config.toml
time_shift_ms = 100
encoder_norm_position = "pre"
decoder_bias = "none"
decoder_positions = "rope"
beta2 = 0.95
cautious_weight_decay = true
Rows from block 3 of the text decoder of a small audio captioner, named by matrix and row number. Rows with one number belong to one neuron. Each number is 128 + 24 x the weight over its row's rms, rounded and kept within 0 to 255. All counts start at 0. Numbers have three digits each. After the name is the row's rms in percent of the matrix's.
After each neuron's rows are labels from the 100 texts, of 14976, where the neuron reaches its highest value: "fires on" is the input token at the peak. Only what is clearly more common there than usual is listed. The data: single notes of musical instruments (NSynth).
# fc1: MLP up (decoder.blocks.3.mlp.fc1.weight, 1024x256), inputs 0-85
# fc2: MLP down (decoder.blocks.3.mlp.fc2.weight, 256x1024, transposed), outputs 0-85

fc1.458 104:138127137081143162108117131101133152137113129100160140096085064173125144143111107145130111118110140115103098133118105118040124154116145146116128113135113139118154131125125109101104148135123117125112085131105141155109143077097171110119129160128133126108109123
fc2.458 109:130113116158137129151135146111111158106185132125151057130113117091122136140139136150128149148158167106143131143160135156139139140140127117147154145101139127151084185062157147178159127108131160160152155122130088117166124126125115153165115083142138118153130113
fires on: "#"

fc1.480 109:084159141147144127124111124153118125141160153159125118100132135115123154097074135094144121108160145113137099125128093115146185146140141147173133149106092110141104134129126129109136159101196131165128134060153138105099128111172137110119141136165143142171146114
fc2.480 105:143127121133100178126148198108118114163111144147106126112162133145110139088110141140171089122100204113111150110109114113112107134133149127119133142116075126183152119144096104116149106129116120140123127166160110085106138155111155131115161152121148145118171164
fires on: "synth"; "50"; "25"; "75"

fc1.488 118:143134115083118145139095107103108139145112120112110113132121114197112127133112117131128131153089118162114093160089137143106124113084154140129109140113115139116162092128132106114103125164115140125083096136116138149124133152091143127122123165105137155135118153
fc2.488 114:140153137101083128091139133113118136143156177135115091144186156123113105138123146119155125093085116154129143100099098093134143112123159144125067137144132150189128158132146101152164163114139146127093135147119115105154136109154135113109128131125106115129147169
fires on: "<end>"; "bass"; "3"

fc1.36 066:121111158131135130101138119106150108116135131092177165113115135103135167121090145141105116131145128122156091130133115164107159172121108146113115144111104152096174114159138176125145106128133117118104127124138191141106122124137080155178116112101124155199140102
fc2.36 066:108147121120125083122122151092097158135092108120163130136113131110132147143141154104129158114117136119132160151121170140135133124144142105117079112119112088119122144183093155104132104118101131134118157166119130149151132079104131122127105136122113166133126096
fires on: "synth"

fc1.209 065:121156115096121165106143083121162107142151160126058139152148109101152096116121068106147067131110105074125162129110129139084122104152119133132106064151123149132122142094134108107133149069112133157125116134124102111143141119110115170119091126102099114139134130
fc2.209 059:129131167125104137104109146143156125132122139136164152106152151142126166094102132115109137134121128127142136137116103117151094121088158113097168152192143110142140095105123119130100097143106140150114135148161153106103100176128086097138130111134116090097115145
fires on: "<end>"

fc1.650 083:120168147114179144130127133105102101110106140094130145065125143152146157121175134102141118077118107150126175143091107111158107143136135136139141085139143126107120113117159124084120088156132158140078168095127122100104121151113097132134160133132162142093128163
fc2.650 088:148086139111127142135123157116156126101134126119138084173129126123163147101128142108101150108112176109110170144149090149120105078158169141112127109124128172201103115132077077128127128136158102122117111114127115125126167139122164088121122120115105155111087126
fires on: "#"

fc1.398 096:135138131110116153131097110120138119140106160141112116129098085163159160118131162078132121137128158095143159119112144151075118175155141097107149107130116127097158065100127097082109103079162086135117089141072148138146138142094144117123134119120128104127114121
fc2.398 094:134140135143157125155136087119122173148155137100132119088116176145146144093110149142149143134168137126125168161171138127126137173056142131136163122149123137186108133117132106165137072090107165133137131157103104161160148135126123141140116109142161110149125165
fires on: "g"; "#"

fc1.406 089:105124127101121122123143169137121132129143123082152117115092049163140124116116152097138097140081108117137127142116130130102151138129168152161119108139101144119139090152104112109143133093134114136139110150085183164130147113093136117117123154113104112169159111
fc2.406 097:105128109137118133111151133139151132102176109110130101109148150095138140084116118143117133126188156147103148110171101116140139137120111157164145067151109174153136128127155099107131072094109151124112141140141092121163177113166156145127067090141187104116139179
fires on: "#"

fc1.345 105:124112151123131161149094099165157137148191135102131144122065056122137131176128114113117123149137102146118116145112156140091118122152155131133106135102111164104154130097118105131146159141121144137135119077103154134120086123126181121113121117126118089161117131
fc2.345 108:142126140136118112131134114093148153145150126155123144146165088116130121149140136139140153140137113132150158126148117127128114113118117086121139123109172076169089147071129110186131151104129137139156118095109093129150122149163101124112155083113113129137138101
fires on: "keyboard"

fc1.703 099:132141158091131140123106139141083143133123133131152131110104101142103128145125128140155111131119081093089096118089136148053095183125160125101075136160118131140164123122103128101121113142079114135131119104090110156121095088079159140113101132091146124103110117
fc2.703 102:174144119183160085126107161126117111075175158114116070117134162106124106130148134121129090172114167138134136116105137114130133118111125129152138126118147140095071126090168140154161116126127117138148146127103103168119116126109060132135118132132135113145101102
fires on: "velocity"

fc1.495 117:103129170150144131112104087166151128151132134117122148120142123103137106152108151075140155136117094157153090144094101124093161120144136113147121122130130131121124117119126109082113144129159167146137127084141172148069094159138117124115140117135074163172146098
fc2.495 118:117114107101095181125097127097156119128118133124098157139150118129155129158118117102171142134086097126142115087108138101106116115121126121143121107124163112164109145104094095092120124120137089117088134119125127146147176162118159119107138181074107125095122143
fires on: "keyboard"; "mallet"; "bass"

fc1.746 091:123135123138111105136130100126107135164097149095125157139128153183149149129118187117199125093123101141160130131164132118112120096111150126122122135112122126135172105166132106111094141117152130102046080159093141154138147179135119144175112151132127127148108118
fc2.746 098:126102140106159135156143143164136129143141154090110132093105119136162133089118136141132128092139140096149117150185124133124123108097163142177193083142108146161145122138112124083124112147129119111160134142127117146113138147100126107121076138089142088194090104
fires on: "#"

fc1.85 115:131133150123157136114130110169145176141152147105162115082089086083113115143100135101120113155127112099133100146118113111109134142119118154197139106104094108099123109147107130101122100104135165152160137123119173122068107098109149097126115115137100106147182106
fc2.85 117:127116158128113133128094060105139100114129128129136163137120105110170144111118104137125157144119135121153110125162147095113131107128108060132103154122207135150129145088143092109134140056126131127143128085137107139134137143127115140115150084137146180137129119
fires on: "#"

fc1.591 131:177159105099134156135117138103127082124066122120097131170133142203104160131148120128145155111118147154112086125117086146148131145131128149143113114091137099139164114105152140132115156154139156096084104181111112104150134149135109140146121127128165181122096142
fc2.591 128:147159165144091085097127098138128178113118105137162180142132123120173153131099108102139150122147122087127125079134130101139116122073109099094146185147182114156102150160104067170123128110105137150137129097161086127111153120168146111107126127133085133131135130
fires on: ","

fc1.73 074:141124092095154166130088116138156109094137140170121089142119124121066082125064128119123115096062109057101084135116149133160126091154106146139122099126102149117141108148134127141140144105119140127127112140105120100138151149108114163149080134109131072141112131
fc2.73 070:150146109171150110112088142129114120130133104111123091078139106134155126126154084105164122112124136158113065100103117133115108111149170092134139083155151112166153158122121130088161096149094094183112116116153161173119099117163148117121141147097098127139106173
fires on: "<end>"

fc1.207 090:127128070146085160098120099109180125154104136113119140097121116115140130142127141149129108143092155153126091110108087110095141110114092143096158161082120100139118132095094129143150151080153146122134123149175138113108120153144080112109131110113073076128123095
fc2.207 091:124135109177131131152144104090130129125107134164139128148121141126151119133165135203119158151128110109144164100119114177164123149146114071099125141102126152148132162110148143153186127107105146130148122138119143112129071115127102134129156122165118124093134123
fires on: "g"; "a"; "d"; "acoustic"

fc1.266 111:095136164107131143098095120172108131147122124081148148113125103102137103172160127111107105179142104161139117165113145143079145110148130102108120101141161116106124138110120113143116131131165086144171143075104153148120118115131158145084127111126117142131123101
fc2.266 110:150143151143102131125117119084115150143127084135147186173108112116130136130169116107127164154130102147123117116131139085142105089147115113110120113122124076162138155130131119155114147110108143135125092101147097106156120126145127129124134142108114151132133095
fires on: "keyboard"

fc1.711 111:084143165106152131148085100187144141172154146096128138128110122109120133160093148120136131138137067137138099138071095141080149130148143132121119128114125117126123100104143116115120149124150179166138149090107153154070125123109155151111141133142118153181141102
fc2.711 112:144128151128094119105097087093126146111140136138118112148138118127124148132108098136151163098114113142160138107126125073130120085127134110161097086109156091162103169092086125101165177080124113132107070066123108091136132192124110130108136113097110123162109113
fires on: "keyboard"; "mallet"

fc1.121 116:112147146099121157133066090155143137165162096121129118113119080111098129165127127116133109144097105158141083143093119154095121119149148129161103135115116129111158081100135138087144129121143153123145141099113174145106080125114153155112127144121101166140140093
fc2.121 124:155110174138152111133093135097124134148182121140103160138124088086134131132171109105147144144132133140156138162138141090124136130109105104166104095118137110146124141097148126108111160072134115143105094086129124155128136105127161125112108107096099139141100084
fires on: "keyboard"; "bass"; "guitar"; "2"

fc1.533 086:101134167123146114129130168136116133131115135117132151131109143160107119117153140073133111111141080121150169123142103150148147143108158132143099131103147120150122053160111109102136139121157140147129109091134168148139123104102112091133141101152084151128164134
fc2.533 088:095183144135134174139135150143145108114095135136134130089123130122098130122091144110118114103136120139109125088105124123124121112138131128147124107134112139140117138095068133105156110123144063160155154140120126152137176110107120093098122107071116162100117101
fires on: ","

fc1.740 082:088133164164159133099122099152131114137148151093137107132110061144135101134106124099119134109115101101163127139106135128054149146175149147140135149111135117128155112118105116122085115122118061167151142101133172112127112147128164137100112126116118120144105152
fc2.740 077:134142147122111096101111141114131094126108133158116110145123134138080145127105135143140139172136102116122120095121134107154121122133141144127129199117168108125138159083173105164156173070137139140116135100108128102153137118141160122125119141111107096161120131
fires on: "<end>"

fc1.732 117:124151115109117145110094138148149119157132113140125136114129093151142105128146118099124110129088137164119137097098138145115110176157145115127127113106129130118122091120117132097114123115122118110162121114112156153133110105115186122067134163180080149103133131
fc2.732 116:134116111140131143140121169102129133080125163146066147117116105095132076127184134098141134142137149148121132111143131149125124108163088108140101116116114104119166100086123127089110092104087101110120113119094120116151165153130110150103096136138135116076120093
fires on: "g"; "a"; "f"

fc1.249 102:100165138121176120116094117117139145116134167123106094174138140147155108094147132115174120112107136111139141110133126138144134156129138150153105108108129161156132136161128160111133126154156120123123134151119135104154140156134142179151123130138140127123167164
fc2.249 105:128092121146051087133148131123134132088081167120117112092106135145102112146138159161130154150134160171096169103132141110143146110141117099126137109125163143094092118138128140095128154154097126117115136148132154124116142106155129129153139159143173114120097128
fires on: "g"; "d"

fc1.415 093:109139148122149137132105128188106123144131123120146116123095143144094149127104183068113094123099100083091155104127109124125112132123076088131138162137143135107125086130115156131128116119100127117111123140149140146109099149143121095150138139090077147181135143
fc2.415 098:132142113129147174111100124150123098149143130113138120117140132127117129131137145124147129127118088107155150114111112091129142155113145180160130091132138162130100113108125135096171137066152125175133152121128087131125117128125157121139074117105130138130121159
fires on: "velocity"

fc1.325 103:156154146070100147152152089127140092162103128117129121124114102179123142111109122114124109129071143127062107129113168141071083106153137135092127128132119125136122075134139103131071128149116084119129115151078095134122122157129131146115105141130145135115111135
fc2.325 100:153104078117122100118131190111123135136154139155158083113164151116120106107101124122118124142156154193157134136148115157137119137108149116102089166118129133156147150115140125138193109165106090135128129127129149107107138129115159114123115118118120090110137123
fires on: "<end>"

fc1.276 095:124134157123134123128107055113135136116116134108105118106073087158121112152100141120132093092114129132107168132114115108076087137120146099126143100120118098138137106137138126085122109095128124129114137106057178131143149110100163133108131156111082114127127092
fc2.276 092:141144104147142138134173152106100196119138099137119115115150119090106113117084138187147125112148139117151121156125130142138116145122101148132135110156135172186083146066147117133143127086088142169129106127123117123165099113162141135153130137163134101154130190
fires on: "<end>"

fc1.440 098:121129165134138136133136092154138145182122154122110131107132102127122155149089169104165137106106126139161067153114071120108144119130144163164124110100134108151122130169130117097140145114168138165114137109148154134095088123127111086171134129145086180158153122
fc2.440 094:153117122102064138132100110063137120175123161124108130143132114105143135159124114115139163148086092168141138104127119104135132116118102109112078140126157113168112139124124135123119186092117097127097128061133107144147136160117124118110159157060130175104124091
fires on: "keyboard"; "mallet"

fc1.27 118:132149128137152127129099091157136134148135170089145125129163109107117133134121142080120137112130105160152086137123086129115125114129161150155099131100164125140133096127139098136124161115151167146112120085114158147101106111105145123141144126162103187176119099
fc2.27 121:127140125092093141101086153082138148123151130127080159154132128109178125197137116111140151126107111156153122143092137106115126087122164124125100122115146120173166153140067127085152156125103083118130115095125101124087151156123144115146128142094088165103112118
fires on: "keyboard"; "mallet"

fc1.214 120:109146133124120113112102124140123148159124129109151153097144122089114138118072130093137122102124140103154110144124073111125169137140157137125111150114100137118099106114131116129101144120152179111097126098145118127066103119140122108126182124170135168147150113
fc2.214 105:129101128115150127104115138144123099123115116118107134098145130096124152121115152179160120107130174121137139121118108131120156077131138133133107143081080125166173150172072153113143126157118106080121127137169144084095150117135135119150130125123127139132148099
fires on: "synth"

fc1.701 132:078126145117144121135130093165140151149159168107154117112102108116141131113080151108110088086133125109147121160112120100117150168106138138161149125120085168119137099133119128131103127107142158157146138103146159152088131124118162110117144130144093135176171099
fc2.701 125:125146156144148091088133078103130153151133160125122152099132137139117169077087152117164152071127147111099148131171134097138141132100095110169159118120189101180113121138105124102116119093109116114148132083138081090135180144176131144119122090096155202160127150
fires on: "#"