Weights of a small audio captioner.
Data: trained on single notes of musical instruments (NSynth), 184686 training examples, 1.0 epochs.
Rows from block 4 of the text decoder of a small audio captioner, named by matrix and row number. Rows with one number belong to one neuron. Each number is 128 + 32 x the weight over its row's rms, rounded and kept within 0 to 255. All counts start at 0. Numbers have three digits each. After the name is the row's rms in percent of the matrix's.
After each neuron's rows are labels from the 100 texts, of 14976, where the neuron reaches its highest value: "fires on" is the input token at the peak. Only what is clearly more common there than usual is listed. The data: single notes of musical instruments (NSynth).
# fc1: MLP up (decoder.blocks.4.mlp.fc1.weight, 1024x256), inputs 172-255
# fc2: MLP down (decoder.blocks.4.mlp.fc2.weight, 256x1024, transposed), outputs 172-255

fc1.55 110:165100155135103140121160204081145084103093139119123065146151125096131102152158169151166141105149124140114141141131146154102111105137114168181181154104153128129110192125105152114151103209117133235080158077185152172122048129118195169151098141136148075145
fc2.55 116:088141112111112184131038079144078120093175170119077163153108080173141113137113114106124107159143213097116165156106164170117145106111006117124121153075112139074171113150131102146107136116095090148166092119117092165149120177165094115134173165161110146113
fires on: ","

fc1.157 104:065084155097135123149107106083127081110141120135087081125086105148160136130110090125132101090035127118108121113150148144164163142075107137073057169116129161142111129167148169062151072156157107121169155106124204117123098184094083170100153140164153082106
fc2.157 111:140120095139063181079118099123142153133113136096138129212151061178116124125172114142128152142161151109121166134109143155124156120129142126080144133079139147138133163143091118093173131110161125127086140139115117113059106111107068152145099134086094122112
fires on: "synthetic"

fc1.185 085:126145177144124095126146139155154155169119150153200145119142126157122175163099100091107089058135112077126193138108129060063176136093171111158097115088086163174109114058170120121110098146078075125128192103109154104123162115163110111121118106127121131151
fc2.185 083:157116134107131145121131035101092084166178224153116145057121124105133126157146144133129077134140084158063136146105143093106125151067203106122076146134163103081083165113143103143106093185127137154159094151169122154220099116128169132155081110178160140111
fires on: "g"; "d"

fc1.197 108:149146174150145169186134171126159075142106082135148151156201116107114082128111142096168144102122153131109111148105139160084083110146129143112157148123156097097095183132155191144180087212141089144125135128158152086099073100144175129104115147125142024171
fc2.197 104:115124145161137110162150059180112142129088047142187245137127148158136172116091086110101125144065132184151086087120118107148159101144110136104098127162134134124152118087158114144085194128071105062090096106101092126149088121145147158110150132065081139136
fires on: "#"

fc1.241 102:174156163168150142144104196107161062101134095132129142155143118046149109133100106123119123088053086139145113152071143124143132121148182144085151163107156128141136164147182182137160168137142207143127162141167156141122085147197172167088068138145114072139
fc2.241 106:139154113129059127102135114122153167173090139137131160161133139135060138133142129153157059071140162152133119137085139111122151129106134169161153113131095165139103076148119149139146158093100127113148078134135113126176127152124147135143184138163084116167
fires on: "bass"; "reed"

fc1.496 099:076075145140102133083095107124174119107172072172164138085165090134133151139113135109199124122096143121090150145155161079173159102076139139094125197130118152152125154155117184077093024162182133145139174155118151125128112154160087156093154193157154071175
fc2.496 103:179116127150086136090180149118124115129141132112128142179120077167126121139138107160130141116101156133137185100148163135111184089173110166136160127097136110146093093123092126128136134129102109115107104157135097154118136129129132138119084136106082145146
fires on: "synthetic"; "synth"

fc1.731 092:097116186081075083112113121111162042115159122114158117179212128097138155156092145116156172102120100193134141164136129157112158139073107151134176132126130170165099127151150140117102087165126166200104165086142141117082070152132135118106148160104164087194
fc2.731 080:170157159116123121158112101060095159121166149162106088189113095122094102171154121113099144148160130115109184145161113147087122088129119192092126149122149065102108165164091128149133130129173147173098150118148065126105163163142136069139131152113176080119
fires on: ","

fc1.515 095:146109122091140164108166101106164174127136152105155186158147131115145192144109115114099068084139080056105138121105136100112118138123156114148125157107112105143151111143153131159124148078134123110157110098154144159154110179135107094114113150083092116176
fc2.515 096:094146100078220134100132037138073140097162114163169184140115121130157105116118116129123077102139138144098159122156183136122099147098188113103082124165173085107133149117151103236124074136112122107139143113169107133163158099116156134116135151148157154175
fires on: "a"

fc1.308 101:131132130138144172111165142115133143121139099119191164156178084105158217164133125056134140065125078113127124148117117131150118121129138171105139125132162098152043104102157184138037097139137076102166170126215188086096102143133134151110075165097093135146
fc2.308 097:147099146165133147160171104139119129140086087100202141167153123082146153116183116123146073125086100131101146164082136065153145104170119101153136124139115137122094141140131087141081155135136153008115094133129093086133163113122114126156067121067145132206
fires on: "a"

fc1.159 092:105106173119150101119072115119093112110173074160110134132160089107114143143117077106181143127102119096114132132122119100106140161038133156104070165122081177175083194106128123116144092203169143148173166106141156115128137140130088125093167122190108128105
fc2.159 089:162121118163051160088160100129109179118108173107103149166140103209085096114204098129120145082147137134124155148101134109139115068157134178131139119048098149123132196115122047125114101135136134154196092144152137155112140107150033168122115136111107120099
fires on: "synthetic"

fc1.765 135:081076180096124136117117121130176106093146099134131149151139100152164154170125081128161126089081156140109123161120156103164166114071105131056110183108100147201075149175109170066151084127177112111133106131174215131129101134094079169096108129153154113137
fc2.765 128:167131128121066145098168116123142141125143135137155186214169001225145145138194083109129135128114134159076123098112176110120122093111084157094153146081131127170144132134125124105165094125126129150142116130131137109081097133131127122092101118102109142144
fires on: "synthetic"

fc1.206 108:164136158163167135161187087132170145152149143177138190124205100102140160129105104103148092077139102119108127149132188074093115164070164147139149147128111115149069113113136147141082116184142079110149156131147131088094125138161140168152097153127127064143
fc2.206 109:179076117121158126125163049180136134169178131149149143110147144144105147084108116127115114127090113096129106125111125076145121128127188107168148140153160158107099176099129125127074108117119128044120154146115124122144145084117128166133095124087144097135
fires on: "a"; "g"

fc1.678 099:121171189212176131155099184104117066136125123168123156154194100119117123099105133105139162156077102138138087096125142151149114158090128190147116174096150121097142152107138134119135085155175102222137162164193191146119076105127162186106099129170147045123
fc2.678 100:102062092116122185105162145143086126133084143144201141146108078134097119113154115125098124106117118119143104122112134143154136104203100148111090120113173090107134115139086124133125149143125089090141112185077065186120172131140075130129122145103091125145
fires on: "#"; "bass"

fc1.459 113:177154186131144126166140240121201074091087082196131100140117107116169091114081130127138171094098113165098145172065141166110113126173110093142093167108167100102106206128189129133151177190147103167154148121197139125093071135168144165119082132193151080166
fc2.459 114:117104160122139145115119082187150175149090058112126141146073133130074180155078094174169119153166194155131158153097155127161157101165108103150191147177113140124134075162111110130135086125115124064107086086139179074154122159143104124142192126123120128173
fires on: "#"

fc1.699 093:091160135138138119141149089140170139182144147116184109168137159139140153151130128073132059080106138079070159129118132083103127144115146089123130149131136127125134142064106133092113181124083095136122124087140171126132123157098131129117095163069174154160
fc2.699 086:132149146125092209146110105105079103150151133105173139062121148153144151106093128105165087102160137125055190114112126095149181200103095035122096151079140143105087150136151117159110134152137161110183159068141109115147153125110065132137124109145137088155
fires on: "#"; "a"

fc1.563 103:107089155133092113126103095128111069093124099157110141142098127132125129152107089149132137122105110113094087112137121119133118104055091182146130185120128156141154154138133154093148101176159139158086148083141141128134105174134089169113158186165126089111
fc2.563 101:135104117102092171083161127126124157154149162148136108116193093238079111087176045157074165141136162148120124135139138178107129102130109104151160125103070143163122150156128126147164107168154093131103111180131100105105139133119093169127085123133083134093
fires on: "synthetic"

fc1.571 100:091157127103160144122131065068218113129133147171144132127162100118140155115089103141164099095063113145068118120149141065177177080044161127104112187130119157125133113159121206130103093154141110103137140128160134111117119164117081171144096151114160120143
fc2.571 102:167127104136099158103164113094100118145127138155129179174114036169147192117173138102118139115189103136106136116057126106134170089126118129087183119070100111158112152125132108081106122145131132121092088146133093107089090117110145100126060109101089144168
fires on: "a"

fc1.449 088:125155144146228145168152122092127140159111149177119119117170118116163096156083168141111118121140087166081083129093170080103102082100157116103077139158138125110108122128155217133128089125137096156200144108148175118153115143146138160138124178108090165107
fc2.449 089:169102126105060195130086125136101131152150116134124155112121156104118143092138111110128154066195131079146103196125115096111122091191114150116197096090163101120124164133127113066135151147199112154086135099176122094087087103077175163096172141163120151125
fires on: ","

fc1.107 101:121119147109130102138122102102155091079128061098139115128154129114133104115129127105132195042110144171118118088183099120175142174115180134127119155090118195135084114153123124120155085112177133197135120132096108131091124132139071076089055149134153117197
fc2.107 100:121144128186099152112134141141126094127050093138151112172090157147190184161197051104107127128131142085117110138115103084109099085150130125071141161142101111099097111093142106168145149093098096162133098133108106077089160098133193090147173130128078096197
fires on: "synthetic"

fc1.528 098:124092120131088129140130098055185162060157120125179185085138130179111122198102090114138150076144132136133179098136180133117165168139095140163164135071130188140121138102144130112141117184103116157095127128153155187110107127217123155132155091196132068153
fc2.528 096:106111135107147196134135051115155126101118174157178177152107136160176133154082081135122139145180189094094195159130159129119120193097081079108100125090078124122083159127113129088145113126080114131144154113155109119138097110155137122178109129188127050090
fires on: "a"; "f"

fc1.14 094:149128189154175132186109136134171070064107130132125056122146167147161103159091079141145173172058151127091174160123152165147147123137113124156158183086114156113140186117164145118134131193141137177119149094208162118132089117178148182081088154141192046103
fc2.14 101:128065116179145174157156101119144079097091034110169109140072197110161140115113146125128145124080156113072135127130111118134143114141100135151128142118164131146103124114144160100110188128088152107108151071114097134073149060155101135191121053108156115092
fires on: "velocity"

fc1.160 116:159140186156183130156125194054133066148099093181162142123164158158147121147073118134149142151138092139071124138140127099092120120124120177157127204128141113117133139092151156151169087198139129191117174131189130095096085121174152207148100141139132062144
fc2.160 108:109089114125170117137163079183102143121166202117141192114086142174158092114153113109124106132103108114124140108130126099164134125101132084122101062066115141131181107130113117097120170153095093087098110155081079151100162113095130139146106140065075163078
fires on: "#"

fc1.99 109:115146214163140103121194159092130143122139139135154145142124167139161181128152150091128147126130118113152110137188128118091114116070140174119156180120168175147100131120173154109157126196146124168081202138165142114142064089108146175091099131132164115188
fc2.99 105:139140163121152154130163091132139090089115065102145161163088115056137110097156145108114108135141124120124114163117081132144103087180154140092152137089145123112124129114119092181105127093185110086122165120152065150089138097138166097084043108056117155175
fires on: "#"

fc1.362 103:120083181139104083134119077138182125114152192138153200061150152111136145143091118081170130139133058087151155130138147129117120181102135145147164162099115103153119129123132163112058114161127104121125146123086152133088132171171125122128138181110111112113
fc2.362 102:181110074101122133121161084143119153162167155150123153096176166123158137116155111119091145131159072115151159133095130134129117115094172158154141128082083058073094191130106118083104109168161121144143130146099073098137145072121087131148096099188126100110
fires on: "a"; "g"

fc1.414 122:146085161114113108144112216130185118140106107148150121154166088096100109121137132135115152057106099143132120213066111085142151155140164127125127099122124132172102173102130107172151155109120139098171117146203116097146104132118140116070120086160186097212
fc2.414 129:129041113117159100102144103140135124137122132112128105180122170145140078117171196126136134160113082131175138135198117076121040084161131125190128127148183054115213077103110135127144130148131127184094143097141118199129134129128117136186124112068166118132
fires on: "bass"; "organ"; "brass"; "vocal"

fc1.666 094:075095116170124126167088134097127095091099113118124102099170138119124174121124126160188159135057170140145122100158126176156161132159079113170201120113078135139118156151143143096109142127127088157118193148154174148099108113211193096111115130159150078186
fc2.666 094:169143111146114159102150103107163079111079112112164135157088119097142143187145096110131155132114139145084124107068177145131135126122069095134130141131143121132076135106107148000132172089127131185118124089195143171083131116170105092168124068184093146113
fires on: "velocity"

fc1.10 115:119117166110092112123137126111142171151134170188182184173130084152114146182127152098080160068152125181089159144084166100125145139081164079138145147151080109170120129147105126142079111100057096093168119148138130086134113185110114100152122119108134139158
fc2.10 117:169148121178154082081143106081121158114213126145111115194162070133143144127112138120102062158166079124095123053175133105078022135078162186119135181142141107093108131136080085164126118117144172098119127097163108118119116124117169135105080160114149101137
fires on: "a"; "f"; "g"

fc1.123 113:103137154196089104137139185156150134126033041155162136132171093092129128105147100078167056145063088133160095154135096083078135127120146161107120161098152143162148142097160146108202114115133123132112142146119171093111123148165156116055090087064107094190
fc2.123 104:157118124139088140099150133175134087122066129135194114113142113086110077081133090151141121114115141134102173106141139105140131163133138155144118118137171190130102113125165138107157167111088104181123071104119171121199129145117116121183212094117084102126
fires on: "bass"; "lead"; "vocal"; "guitar"

fc1.333 086:149125111146171121173167171111130120152113138134140144097110099123141137174120158107115097167150123146100102131179148128100133165111139085139108102160129106176097097118151121123101155132101097153131157108143127105127187117149165118175115100128113158174
fc2.333 076:154122143120101195126119146104175089145137173147064106086088041083095175125133109116148126083158090118105098089092123173109146131073161111106126122155142170159155110132141178132105152125127157145109121116117163160120126098163050138101165135126097110092
fires on: "g"; "d"

fc1.69 081:103104128136098130176122094112159151147134156115127081114152130088153095148106148172127140124138159154176174174164137139158166081133138102183107248161148182117112128142178193166101142153125164100073118094133129134134098153096131137086103203121173136179
fc2.69 085:106131114123122101141122129159095135159119063172173150143143115124120072061117160174106159104159134122160085124183105140095123149129116107108097156156177098107163123118115153118157127112145086075147153163166154124167113184146136125087074147157133166159
fires on: ","